config.toml
model = "masked image model"
dataset = "Sentinel-2 satellite tiles (TerraMesh)"
train_examples = 145000
image_size = 64
crop_scale_min = 1
horizontal_flip = true
translate = 0.12
rotation_deg = 10
color_jitter = 0.2
method = "mae"
mask_ratio = 0.6
loss = "mse"
encoder_arch = "vit"
encoder_norm = "layernorm"
encoder_norm_position = "pre"
encoder_activation = "gelu"
encoder_mlp_ratio = 2
encoder_head_dim = 64
encoder_fused_qkv = true
encoder_bias = "all"
encoder_qk_norm = true
encoder_parallel_block = false
encoder_inner_norm = false
encoder_drop_path = 0.05
encoder_patch_size = [8, 8]
encoder_layers = 8
encoder_width = 192
encoder_positions = "sincos"
decoder_width = 128
norm_pix_loss = true
decoder_layers = 2
init = "xavier_uniform"
residual_init = "scaled_by_depth"
optimizer = "soap"
beta2 = 0.95
learning_rate = 0.0031
beta1 = 0.95
shampoo_beta = 0.95
eps = 1e-08
precondition_frequency = 10
max_precond_dim = 1024
one_sided = false
adamw_lr_other_params = 0.00074
max_steps = 20000
batch_size = 128
epochs = 17.7
lr_schedule = "cosine"
final_lr_fraction = 0
warmup_steps = 2000
weight_decay = 0.07
adamw_weight_decay_other_params = 0
Rows from block 5 of the encoder of a small masked image model, named by matrix and row number. Rows with one number belong to one neuron. Each number is 128 + 24 x the weight over its row's rms, rounded and kept within 0 to 255. All counts start at 0.
Before each neuron's rows are labels from the 100 images, of 14976, where the neuron reaches its highest value: "responds to" is what is common among them. Only what is clearly more common there than usual is listed. The data: Sentinel-2 satellite tiles (TerraMesh).
# fc1: MLP up (encoder.blocks.5.mlp.fc1.weight, 384x192), inputs 96-191
# fc2: MLP down (encoder.blocks.5.mlp.fc2.weight, 192x384, transposed), outputs 96-191

responds to: built area; crops
fc1.309 [118 113 137 110 152 159  72 117 121 143 109 125 183 173 128 120 169 138 135 113  49 106 124 154 116 139 175 107 145  99 117 114 140 130 128 102 154 148 113 152 107 157  97 134 121 103 120 160 111 116 141 132 128 126 125 113 144 160 143 144 146 152 153 162 154 128 109 114 125  98 106  94 132 119 126  70 127 123  94 115 116 175 134 131 175 122 158  80 118 128 125  92 122 123 139 152]
fc2.309 [126 135  72 160 103 100 121 129 142 144 167 134 112  83 156 146 107  86 121 152 164 176 135 124  96 146 141 107 163 101 146 134 136 153 157 155 105 126 127  93 148 139 143 132 140 140 141 100 151 118 125 139 148 119 138 156 133 124 135 120 107 139 118  98 114 129 181 172 117 137 146 155 145 107 131 161 132 147 119 129 115  74 153 123  98 118 127 172 126 109 168 127 111 144  73 108]

responds to: snow or ice; main land cover: snow or ice
fc1.53 [121 112 156 122 140 145 100 112 173 149  92 116 140 109 190  88 133 134 141 149 121 125 117 135 118 137 114 108  99 101 164 122 131 158 169 124 146 134 128  87 140 100  93 130 156 126 148 121 132 151 119 135 109 129 112 118 134 128 169 132 100 118 120 107 127 168 127 117 117 158 132  95 185  98 118 107 112 163 115 127 124 141 113 139 144 129 167 104 152 110 139 161 113 121  74 116]
fc2.53 [117 123 107  68 122 154 105 115 139 141 121 193  92 158 130 108 161 137  63  98  91 138 143  97 145 114 152 133 136  98 149 109 121 147  97 122 121 145 119  90 157 135 121 157 139 156  82 148 141  98 119 132 135 140  98 107 139 132 166 121 145 174 159 143 107 133 133 180 124 147 141 119 123 128  98 138  94 112 155 148 134 138  86 144 110 159 143 158  87  87 101  81 124 151 119 156]

responds to: clouds; main land cover: water
fc1.153 [149 121 120 141 120 151 157 126 108 152  98 128 106 132 122  90 109  93 135 127 131 160 107 119 129 128 129 167 126  87 144 130 150 163 120 128 154 185 116 150 135 153 123 137 143 120 149 113 121 120  96 121 103 123 140 165 158 146 130  92 135 113 182 151 110 125 140  95 154 132  34 142 107 114 147 147 153 106 153 135 142  85  87 122 132 110 125 128 142 185 171 142 121 111 121 137]
fc2.153 [124  79 112 179 120 115 137 129 105 106 113 119 108 130 134 143 142 178  95 140 148 169  69 130 134 128 163 111 127 176  95 149 142 128  91 113 142 152 111 100 124 131 147  97 134  98 129 140 104 148 110 109 141 186 120 133 144 170 153 110 159 151  96 141 121 117 131 116  97 138 160 108 154 143 168 124 118 149 106 135 121  80 159 153 113 103 105 131 142 110 118 177  95 145  98 118]

responds to: water; flooded vegetation
fc1.164 [106 132 157 151 132 137 112 138 138 118 126 129 185 166 134  93 117 145 139 135 155 152 131 167 141 130 157 115 106 142 154 136 161 127 122 141 118  90 134 139 100 135 105 114 110 168  83 142 133 142 131 112 121 109 154 141 148 118 165 151 126 175 127  84 145 118  65 111 130  91 111 125 105 108 127 117 100 136  98 128 146 127 106 154  96 129 136  96 164 140 160 136 126 128  67 131]
fc2.164 [ 85  92 121 123  92  95  99 134 120 127 108 163 185 139 138 126 116 118 146 184 124 135 107 119 150 111 142  98 136 148 127 132 135 129 118 111 117 112 129 115 138 152 125 112 107  96  97 141 112 125 138 148 110 136 133 139 135 137 164 141 126 168 152  86 119 132 113 107  99 111 161 106 198 113 122 142 164  95 130 100 136 164 137 129 140  98 114 126 140 136 115 160 115 137 139 116]

responds to: main land cover: crops; snow or ice; main land cover: snow or ice
fc1.139 [105 168 168  89 130 105 130 143 166  99 121 133 125 140 158  88 133 140  91 143 103 138 166 159 172 137 106 153 132  98 113 145 190 132 113 111 103 144 188 122 121 119 138 166 123 101 119 111 114 154 142 114 130 121 141 107 127 129 146 114 129 107 138  98 132 136 140 138 117 149 155 143 173 165 168  98 164 192  99 161 133  99 162 131 157 184  78 104  94  75 135 117 148 138 114 138]
fc2.139 [147 145  92 139 131 128 106 174 108 134 156 123 123 114 118 163 119 168 103 157 144 119 117 144 125 122 128 124  66 132 109 105  76 110 141  95 131  76  80 158 110 145 114  86 131 141 115 140 180 148 111  80 110 128  88 166 116 142 119 126 112 141 121 131 140 138  92 117  98 142 174 133  96 153 166 102 136 133 182  95 106 122 135 148 137 119 152 116 122 109 131 161  86 120 141 144]

responds to: main land cover: crops
fc1.79 [156 129 131 113 109 142 148  77 116 164 144 125 120 134  91 136 132 100  88  86 149 151 129 206 105 191 142 149 143 133  94 122 142 158 121 114 136 110 119  89 168 160 116 133 143 111 135 179 165 112 150 121 150 161 119 108 126 130 110 122 105 134 125  81 127 163 162 120 136 129 132 115 155 101 140 131 137 103 167 136 168 118 126 147  92 160 157 115 162 117 115 118 133 134 153 137]
fc2.79 [156 159 186 144 149 132 173 132 159 154  78 146 143 135 145 193 147 123 115  85 141 116 130 140 107 111 142 129 135 113  97 176 126 114 174  95  97 128 145  79 130 138 155 109  97 117 114 176  90 157 108 159 102 142 168 114  85 131 160 111 103 106 130 134 132 136 114 124  90 111 132 145 145 123 151 136  89 125 140 129 143 150 160 164 119 131 123 151 130  92 153 112  85 126 141 142]

responds to: clouds; main land cover: water
fc1.51 [147 122 122 150 142 122 145 146 133 131  62 153 106 135 170 117 181 125 100 120  83 116 110  94 120 101 100 130 133 107 122 143 156 123 166 130 153 196  84 118 172 147  91 143 152 132 115 146  92 136  61 103 114 120 170 125 140 127 121 145 167 153 127 104 157 123 122 108 123 151 108 175 120 137 170 137 134 118 115  80 117 105 160 103 103 117 109 110 135 136 138 122 125 108  83 148]
fc2.51 [126 134  85 150 135  94 165 136 100  80 142  59 145 108  99 137 132 158 142 135 130 148 101 131 127 135 144  87 148 115 118 103 159 160 119 150 108 102  96  91 100 160 132 121  90 123  94 178 129 148 141 128  91 138 171 139 144 103 133 109 170 136  94 117 140 122 108 145 113 119 180 145 107 166 124  74 150  84 138 144  88 114 119  82 125 105 113 154 134  95 164 140 130 113 159 129]

responds to: flooded vegetation
fc1.16 [148 130 122 119 107 125 130  91 127 111 167 101 137 112 111 134 134 143 135 122 131 133  90 119 103 134 109 139 135 139 121  77 135 135 137 108 104 131  92 101 115 122 135 187 137 166 123 131 108 132 127 163 145  93 114 141 132 106  87 114 114 149 110 152 139  78 167 127 155 161 122 127 115 120 126 110 130  88 143 131  70  93 111  99 122 129 143  88 129 128 150 143  70 123 112 118]
fc2.16 [139 149 121  81 114 123 110 138 126 178 114 124 157 187 121 123 106 168 109 150 134 111 140  89 105  94 105 153 142 122  96 101 140 131 131 137 164 143 154 114 173 108 125 150 162 121 140 110 130 145 112 152 103 108 165 108 155 137 124 124 183 144 156 119  68 111 138 133  99 125  94 105 129 102 142 142 133 155 121 122 100 131 143 133  90 119  96 133 144 117 110 105 130 147 168 101]

responds to: water; main land cover: water
fc1.41 [119 171 119  89 172  98 112 135 132 141 132  98 144 137 156  97 111 123 117 123 140 156 145 136 128 156 159 160 133  96 123 133 122 125 167 102 155 107 125 172 148 117 118 104 128 121 111 151 192 129 117  76 122 147 145 135 120 134  98 111 152 121 134 149 103 159 126 183 107 112 155 112 125 122 119  91 122 154 120 121 150 176 129 107 154 132 114 141 111 154 130 171 107 140 151 171]
fc2.41 [142 160 154 115  92 113 118 132  87 161 120 123 129 134 134 106 148 127 119  92 160 138 120 147 122 138 115 127 124 107 146 115 137 168 189 138 104 156 134 150 154  88 108 146 158  93 111 170 151  99 112 154 104 176 137 106 115 100 134 136 121 163 130  90 164 116 176 109 120 170 133 111 146 159  87 173 126 149 131 113 147  95 131 155 161 139 149 131 129 120 159  99 121 131 102 101]

responds to: water; main land cover: water
fc1.118 [116 169 138 103 111 168 101  73  92 139 159 146 124 142 146 137  92 133 150  85 143  97 165 125 145 135 116 144  97 122 162 121  99 140 120 100 126 136 160 114  94 140 134  74 138 136 120 157 108 170 135 112 100 127 143  93 186 116 147 138 135  96 157 135 139 109 114 124 140 149 156 146 173 145  70 121 118 139  78 137 160 136 106 118 125 159 164 125 121 123 130 182 125 156 123 159]
fc2.118 [136 111 136 111 101 111 138 129 105 138 142 136 150 144 159 113  97 138 148  99 146 128  96 166 121 109 116 101 113 124 156  74 102 130 132 116 122 166 135 122 129 141  91  88 144 128 116 188 127 141 130 139 118 131 116 163 187 163 151 104 120 135 104 102  99 109 111  91 112 107 173 139 170 126 102 101 105  93 140 104 144 126  97 129 129 149 163 117 147 204 158 170 106 103 133 102]

responds to: water; main land cover: water
fc1.296 [134 112 140 113 167 146 124 117 138 135 129 128 137 113 134 111 124 113 179 161  68 134 100 116 125 145 175  97 143 111 130 142  70  93 178 153 106 189 149 142 106 131 156 132  97 144  85 102 142 129 126 182 132 106 106 105 124 150 138 119 136 127 109 149 112 126 124  92 133 114 130 116 117 111 164 138 101  85 125 152 110 174 136 112 131 116 159 186 151  98 143 135 103 119 133 130]
fc2.296 [155 138  84 143 134 135  91 109 128 104 126 141 137 180 130 147 137 133 129 121 159 145 154 152 120 113 156 164 174 125  81 153 137 146 105 138 166 105 125  96 144 172 134 103 108 108 129 118  95  79 125  85 130 130 126 123  87 112  90 159 138 142 111 103  98 122 178  79 132 147 128 142 120 107 154 128 110 105 135 138 135  97 136 133 124 130 163  83 135 183 140 172 115 131 117 120]

responds to: main land cover: crops; snow or ice; main land cover: snow or ice
fc1.257 [108  68 120 114 128 152 148 118 113 129  93 138 109 170 141  79  93 107 109  97 161 151 107 168 142 153 127 146 129 123  93 123 143 117 118 113 163 119 119 136 128 140 125 156 153 142 150 154 112  95 165 102 190 129 107 149 148 112 111 109 179 132 117 122 129 101 158 149  99 128 124  97 146  95 148 120 103 133 144 128 183 158 146  99 141 133 160 154 115 102  99 105 162 133  92  81]
fc2.257 [123 140 114 149 167 105 143 160 121 112 135 130 135  89  97 110 104 146 113 145 103 126 160 137 111 115 146 106 124 184 119 120  81 134 117  91 137 158 145 163 159 110 118 154 137 179 175 102 142 143  68 107 161 144 157  92 123 122 129 116 110 102  92 173 123 137 127 165 144 173 131 120  92 127  92 110 121 101 120 159 140 118 145 142 138  75 120 125  99  90 115 136 151 113  53 156]

responds to: crops; main land cover: crops; built area
fc1.320 [112 165 143 133 119 171 127 108 140 121 132 135 156 116 159 147 137 133 106 106  93 169 160 162 123 134 109 126  92 126 133 143 116 152 138 119 118 138 137 129 139 161 160 135 129  93 165 113 105  94 130 161 126  77 185 121 103  82 115 125 124  56 137 109 124 159 140 132  89 161 140 105 122 166 166 124 103 161 132 127 109 139 144 187 164 106 131 130  98 155 136 148 129  90 152 175]
fc2.320 [145 108 138 124  81 194 126 129 123 137 133 132 117 128 120 165 117 137 130 116 156 119 136 147 133 159  85 110 107 145 127 146 102 151 123 115 110 118 162 114  90 135 113  86 182 103 158 144 122 153 153 144 164 122 114 117  98 145 111 149 129 124 151  98 138  70 171 132  93 130 146 145 145 138 114 125 139 156  86 132 140 117 150 100 129 176 138 144 144 186  76 128 142 155 117 116]

responds to: flooded vegetation
fc1.37 [123 137 134 119 120 153  71 139 116 141  78 158 145 126 119 105 137 125 115 151 130 129 195 113  93 173 116 141 112  94 129 146 171 108 142 140 104 160  95 166 179 122 101 152 145 120  63  89 142 121 152 108 135 146 167 107 122 147  75 111 130 150 140 104 137  85 162 138 120 125 139  93  99 144 133 172 110 123 132 158 127 138 146 122 137 141 170 140 106 106 112 127 135 126 109 144]
fc2.37 [137 129 136 132 112 195 132 160 156 154  90 119 126 118 116  74 108 114 116 144 165 145  99 166 122 106 173 130 126 145 159  70 158 102 131 116  77 128 178 137 166 107 143 114 162 138 126 151 145 136 130 130 131 126 114 104 122 185 112 148 111 134  79 130 100 113 134 109  77 118 136 111 105 125 136 126 114 125 162 119 122 155 137 142 164 146 179 162 124  96 109 121 100 123 114 120]

responds to: clouds
fc1.128 [152  77 121 131 117 120 108 115 121 115 172  93 129 149 151 174 148  97  84 107 144 110  69 108 110 130 123 111 128 109 167 156 117 136 141 156  97 133 116 114 143 115 172 125 100 135 101 115 130 120 166 129 143 174 160 110 162  68 119 155 141 105 105 129 131 142 139 174 134 111 152 102 128 167 123 154 116 133 137 124  77 117 147 113 137  90 127 149 138 155 164 107 117 157 118 124]
fc2.128 [104  87 115 120 109  91  92 156 139 108 131 112 137 120 167 168 137 102 131 114 116 101 149 109 182 123 150 143 106 156  97 112 133 142  88 140 113 105 148 102  97 135 158 155 117 158 116 150 123 126 156 176 102 130 122 152 165 120  98 135 143 133 113 119 163 153 118 123 152 151 125 114 108 167 154 113  88 162 132 121  98 150 158 113 125 114 136 154  84 135 132  91 158 144 127 110]

responds to: snow or ice; main land cover: snow or ice
fc1.106 [100 110 148 116 108 141 114 118 116 169  91 143  99 110 105 130 108  96  80 144 120 128 104 125 169 112 153 101 124 111 171 152  95 126 120 101 131 167 141 130 132 114 142 109 151  83 137 135 109 209 206 186 116 146 163 131 103 139 104 112 104 113 151 126 168 149 120 131 144 143 126 126 141 164 145 132 138 134 140  88 105 135 139 116 118 124  98 114 120 104 107 147 145 146  92 165]
fc2.106 [123 158  75 129 124  85 131 114 136 135 160 150 105 176 134 171 145 128 171 120 134 160 128 120 121 125 211 175 150 171 135  87 115 123  78 102 137 114 148 106 157 137 103 108 164 142 105 127 172 144 148 135 120 126 127 147 109 115 172 148 162 146 113 151 156 130 121 121 148 128 100 116 150  96 100 170 114 110 119 131 104 166 144  83 122 146 128 123 141  89 120 151 112 154 133 115]

responds to: main land cover: crops
fc1.45 [132 123 156 102 145  66 134 121 105 144 109 110 143 142 148 110 132  99 143  71 141 143 141 146 128 144 116 156 167 166 113 122 121 110 159 127  99 129 121 128 125 101 105  79 122 143 138 173 106 125 166 106 133 127 157 110 180 118 161 128 143 123 135 119 114 136 127 111 140 102 114 126 122 146 147 116 159 142 107 167 131 106  96 125 134  86 144 105 125 154 172 127 118 110  91 116]
fc2.45 [136 155  76 185  77 157 123 146 127 108 169 168 135 100 105 140 141 151 114 146 145 130 128 105 154 155 126 144  85 114 138  98 115 175  99 116 144 114 134 138 122 131 128 129 131  91 103 110 154 120 116 116 154 198  95 132  95 128 100 132 143 141 121 113 130 110 128 148 135 116 107 116 138 105 140 155  86 106 172 105 158 146 152 145 110 157 138 119 158 112 101 143 155 156 160 155]

responds to: water; bare ground; main land cover: water
fc1.321 [134 164 102 128 160 118 147 145 167 139 139 115 116 166 115 101 118 128 131 103 150 131 131  84 117 148 160 127 115 157 132  96 137  97 139 132 143  87 132 117 144 155 142 111 115 137 113 143 156 111 149 146 142 128 138 147 175 143 116 118 158 135 125 136 151 128 100 130 107  86  82 129 140 116  76  64 147 149 166 112 165 147 155 101 118 134 150 118 171 148 162 123 109  54 147 107]
fc2.321 [ 92  94 190 103 110  98 156 112 127 149 110 182 132 139 114 138 120 136 103 142 120  96 152 132 123 175  89 130 111 103 105 148 112 104 109  75  97 127 101 153 146 144 135 103 121 141 165 138 121 139 160  91 164 163  69  97 122  90 102 146 154 108 148 106 165 141 106 140 124 159 138 155 113 126 152 149 139 145 104 137 157 163 135 120 143 155 102 122 144 188 129 125 160 104 125 120]

responds to: clouds; main land cover: trees
fc1.126 [114 112 106 109 163 119 106 196 106 147 124 138 134 115 141 124 191 101 153 136  79 150 135 108 113 133 127 130 149 128 143 142 133 112 123  93 136 169 115 111 150 162 114 122 120 165  93  75 145 117 105 108  61  92 151 168 138 139 154 114 139 176 138 133 141 128 116  65  90 154  99 140 102 147 161 128 140  97 128 136 138 158 141  92 136 112 119 148 135 116 163  94 121 125 116  81]
fc2.126 [124 104 140 133 180 168 154 115 128 128 136 111 105  77 112 132  97 116 168  92 174 145 107 168 137 135 136  91 169 107 141 124 132 138 125 120 122  95 107 108 144 167 154 125 118 145 168 158 142 129 144 115 107 101 114 104 108 139 168 110 126  89 137 125 146 124 174 130 123 109 126 120 134 130 119 160  97 123 135 127  82 111 136 110 101 150 157 114 123 141 137 171 139 123 129 156]

responds to: crops; main land cover: crops
fc1.3 [ 94 141 147 117 151 122 192 132 166 134 140  83  98 147 108 155  96 138 142 109 176 117  64 126 158 124 113 131  95 160 108 119 122 140 121  97 127 106 161 115 117  75 114 142 147  85 157 132 132 152 139 136 116 132 120 131 145 142 129 140 132 103 102 112 108  75 145 123 130 116 126  99 157 108 145  77 118 123  94 161 103 110 101 115  64 137 102 130  89 104 132 118 126 150 146 107]
fc2.3 [122 124 150 133 124 186  89  64 140 105 136 112 168 114 130 157 138 113 145 108 128 178 124 121 100 115 126  98 150  74 135 100 125 140 104 109 155 209 131 138 134 140 109  91 161 142 118 145 112 128 103 115 146 147 122 128 110  84 115 121 142 100 131 159 107 108 149 100 112 148 127 145  90 125 115 134 108 120 146 122  95 166 139 143 156  98 103 108 140 170 101  87 131  97  97 164]

responds to: snow or ice; main land cover: snow or ice
fc1.177 [158 105 121 117  99 162 128 140 110  94 121 107 116 117 120 142  78  98 118 152 151 139  97 108 150 130 127  93 167 129 110 132 148 111 193 138 156 155 125 124 145 121 123 118 137 148 154 142 115 101 161  86 106 160  60 126 117 163 117 125  98 131 168 131 114 137 150 121 161 166 154 182  52 144 127  97  94 144 125 139 121 133 141 135 101 144  89 139 173 156  80 119 137 146 111 162]
fc2.177 [ 64 145 151 144 131  72 130 121 111 134 165 128 151 104 150 142 128 119 124 152 125  94 134 154 129  69  99 186 108 143 169 147 123 155 111 141 123 147 112 125 124 121 116 149 132 138 186 119 132 175 170 130 130  93 145 140  89 153 130 113 141 124 155 173 114 133 126 141 140 126 100 165 123  94 163 123 167 126  85 130 186 105 107 130 127 123 132 109  82 121 123 103 125 110  80 105]

responds to: main land cover: built area
fc1.170 [113  85 148 155 141 113 122  88 167 132  89 171 125 159 143 140  89 169 154 156 127  96  90 151 136 136 144 142 120 160 146 137 143 109  77 139 101  97 119 108 161 115 148 156 173 114 138 177 153 154 123 133 148 118 156 130 140 101 134 190 111 142 137 108 134  93 142  91 113  99 101  96 156 114 139 119 139 116 103 106 132 136  99 114 167 176  82 140 117 108 133 144 136  94 145 102]
fc2.170 [132 130 143  86 117 140 107 107 128 144 138 168 113 127 134 124 123 108 204  94 118 136 139  96 106 144 105 139 156 139 173 150 120 106 150 153 119 119  73 147 114 133  77 143 125 115 101 123 111 130 109 170 136 141 129  41 140 158 116 149 115  97 100 137 133 117 172 108 107 111  89 157  85 100 132 123 108 114 117 171 145 158 105 120 149 147 165 132 116 167 130  95 125 133 118 107]

responds to: main land cover: crops
fc1.379 [115 149 113 103 136 110 130 124 103  77 126 125 114 180 132 134  89 120 141 127 138 112 121 139  90 168 101 105 128 115 137 171 132 123 141 124 132 125 149 100 148 129 118 138 168 105 134 149 142 134 149 132 158 128 161 168 120 135 116 109 137 107 113 128  93 129 135 131 161 147 112 164 153 162 171 137 120 132 135  85 151  99 149 163 100 170 114  97 131 150 114 109 150  70 176 127]
fc2.379 [148  99 139 123 127 115 123 126 125  99 143 140 120 159 109 122 110  95 120 129 140 121 109 181 120 173 120 125 130 148 117  87 120 132 139 144 164 189 154 117 126 143 135 170 127 111 160 134 150 142 126 108 152 106 136 155 119 166 178 100 170 128 162  92 134 147 162 127  84 141 121 138 130 151 139 154  92 122 106 112 106 138 117 120 143 119 116 113 126 105 132 127 140  47 133 115]

responds to: clouds
fc1.27 [143 118 141  97 145 121 106 171 121 114 150 149 129 102 156  95 161 130 116 131 165 104 131 137 140 178 101 135  85 122 153 150 114 169 122 132 123 173 112 139 129 139 117 144 123  93 140 167 119 153  97 116 116 116 138 145 138 120 140 106 143 171 142 111 133 116 106 136 145 127  94 155 126 152 144 137 124 110 142 130 125 132  93 111  69 117  83 105 116 102 127 131 163 138 123  94]
fc2.27 [134 147 152 105 121 135 114 148 178 140  68  87 174  84 137 105  70 121 151 121 184 124 125 135 148 123 116 136 176 109 164 175 149 118 115 172 143 125 103 148 119 163 145 129 143 132 142 130 121 102 118 128 138 123 119  79  72 126 142 173 100  78 100 173 133 125 134 128 127 133 114 168 124 144  83 154  96 119 114 197 109 150 137 138 112 131 122 103  76 101 137  93 138 130 102 117]

responds to: built area; crops; main land cover: crops
fc1.366 [120 134 123 121 123 164 119 123 145 123  92 155  80  99 134 137 129 128 153 152 118 141 141  98 140  97 126 146 116 134 136 153 120 115 171  98 121 122 110 107 150 141 129 153 147 124 150 185 147 108 122 118  59 107 113 175 200 148  96 139 130  76 143  92  60 175 130 129 100 134 128  78 168 151 157  57 144 125 134 140 125 165 106 121 107 138 169 127 150 160 107 139 122 120 152 104]
fc2.366 [ 91 140 126 140 101 107 141 154 135 151 102  97 194 141 139 105 118 108 148 100 132 145 149 126 149 147 113 141 159 128 117 128 173 163 136 166 161 119 101 163 123 126 129 122 143 109 125  74 111 141 132 125 146 142 164 115 100  84 131 106 158 153 147 187 148 117 110 109 160  86 155 150  69 116  76 160 150 140 149 135 131 128 135 125 142 104 115 167  91  96 158  94  65 141 119 149]

responds to: snow or ice; main land cover: snow or ice
fc1.351 [143 135 128 146 145 147 189 121 108 126 126 125 145 164 124 102 134 146 111 109 152 158 192 100 155 173 163 131 118 119 130 139 132  89 129 117 109 108 110 134 176 128 143 130 134 125 129  96 130 142 149 100 122 165 133 166 109 146 166 108  83 121 144 117 122 150 146 147 102 127 124 154 150 121 136 145 121 123  99 166 118 135  95 147 168 135 114  93 107 120 117 137 134 127 105 118]
fc2.351 [119 105 144 148 117 103  83 149 153 132 114 125 137 108 122 156 115  79 194 133  93 118  87 143 145 105 109 134 135 111 149 222 148 112 112 156 144 149 119 143  96 139 106 127 125 133 103 113 141 140 116 155 127  81 144 118 162 125 104 155 184 128 105 148 133 142  77 158 140 131 131  57  82 138 126  93 111 130 153 115 157 139 184 139 102 125 140 153 130 127 167 112 113 120 160 127]

responds to: clouds
fc1.223 [118 164 122 141 126  97 125 135 105 119 152 106 103  89 117 163 155 155 133 131 111 167  68 142 124 128 114 116 139 153 153 116 111 140  97 121 135 138 110 126 127 143  88 130 183 174 144 154 166 136  82 122 155 131 106 123 134 117 108 113 134 146 120 145 153 119 145 111 152 152 130  92 156 126 135  81 118 188 131 106 102 170 133 148 123 150 112 150 138 129 103 120 162 101 111 107]
fc2.223 [156 108 131 157 158  95 134 125 122 112 127 144 120 129 133 149 150 149 129 179  90 128  84 159 122 107  92 135 150 123 111 124 125 133 150 170 159 116  87 144 112 191 112 110  99 140 121 123 138 118 110 114 124  91 158 158 161 153 121  97 129 123 135 133  63 109  74  99 104 118 140  90 118 124 122 112 151 168 137 125 129 168 148 108 142 120 117 141  85 140 127 106 134 141 172 107]

responds to: clouds
fc1.331 [148 148 165 122  87 150 155 124 140 103 156 137 127 124  79 108 104 149 107 126 135 166 129  87 121 118 153 123 127 177 191 113 125 149 118 162 112  99 142 110  96  96 121 114  86 116 108 130  93 101 124 128 113 147 134 122 141  98  81  98 114 119 121 135  80 115 153 120 171 152 154 140 144 124 147 157 126 113 127 162 111 134 141 164 159 128 123 134 113  96  81 120 168 130 131 168]
fc2.331 [ 89 115 113 121 145 133 141 116  77 156 125 138 107  79 154 148 151 115 148 140 121 141  79 115 137 105 144 108 111 116  95 130 107 126 101 116 122 116 133 156 141  96 108 134 128 138 145 112 161 116 146 137 106 132 107  93 129 134 143 126 166 130 125 121 129  84  88 127  84 168 126 101 151 134  96 108 144  91 111  93 159  90 152 124 118 132 123 120 175 154 128 138 112 130 157 130]

responds to: crops; main land cover: crops
fc1.365 [112 127 157 121 106 121 101 121 148 117 133 128 170 174 151 127 109 155 113 164 127 147 113 139 107 115 152 136 122 147 130 152 153 155 159 122  70  95 152 111 144 137 104 109 145 120 116 150 108 143 122 155 146  88  89 121 119 108 135 132 109 162 122 117 128 109  74 120 128 103 117 139 154 101 154 124 114 118 149 117 131  95 154 153 148 138  79 131 173 108 158 119 113 126  95 152]
fc2.365 [122 133 122 118  97  85  94 133 146 120 160 151 160 139 153 163 147  87 120  98 108  90 140 142 104 116 140 123  56 139 122 156 176 130  99 138 152 137 143  90 129 184  79 128  92 139 158 120 121 117  92 158 117 112 118 161 156 110  97 113 108 133 119 121  88 131  95  92 138 155 150 132 123 158 107 115 112 157 173  91 117 154 130 142 154 130 128 168 127 119 118 129  98 122 166  82]

responds to: water; main land cover: water
fc1.197 [133 128 124 140 114 136 139 132 184 133 126 160 120 134  97 135 123 135 153 157 114 119 137 101 116  75  92 167 137 122 133 126 142 148 135 120 107  87 120 106 123 113 129 158 122 135 135 108 143 148 145 125 108 137 134 122 161 133  91 117 118 124 129 157 107 129 144 134 130 115 151 107 149 116 123 116 119 130 118 145  97 146 116 134 169 115 195 119  78 125 135 164  56 118 111 136]
fc2.197 [128  91 109 122 148 121 138 103 131 133  89 156 136 129 173  92  98 167 132 152 120  93 140 158 190  98 103 128 101 109 114 120 143 105 137 111 119 128 122 149 165 107 153  84 166 131 131 157  93 121 149 146 163 129 126 109 135 140 156 122  95 103  98 130 119 172 116 128 139 105 114 124  98 149 154 153 146 137 168 126 164 131 111 152 120 133 125 115 126 112 154 135 135 128  94 129]

responds to: snow or ice; main land cover: snow or ice
fc1.17 [156 125 144 118 156  76  96 138 130 133 106 184 171 192 120 170 140 127 144 132 157 102 159 151 116  84 144  76 154 105 138 107 138 129 111 146  97 136 118 122  92 100 164 130  87 131 102 139 124 113 145 142 159  84 103 117 100 127 136 137 129 151 113  88 125 160  72 104 135 124 116 102 118 162 138 123 129 146 180 139 151 170  90 133 138 116 108 123 130  83 117 158 140  82 131  92]
fc2.17 [127 184 154 121 109 129 113 107 105 126 134  75 124  89 120 110 153 140 124  85 109 142  94 105 110 177 122 139 164 112 121 141 106 123 152 132 164 127 159 122 153 184 103 141 167 133 165 126 138 130 131 161 130 149 111 104 131 104 117 144 115  98 141 154 116 108 169 163 145 149  97 172 156 112 142 158 150 125  60 123 158  98 148 128 106  80  94 144 112 174 117  75 101 123 106 147]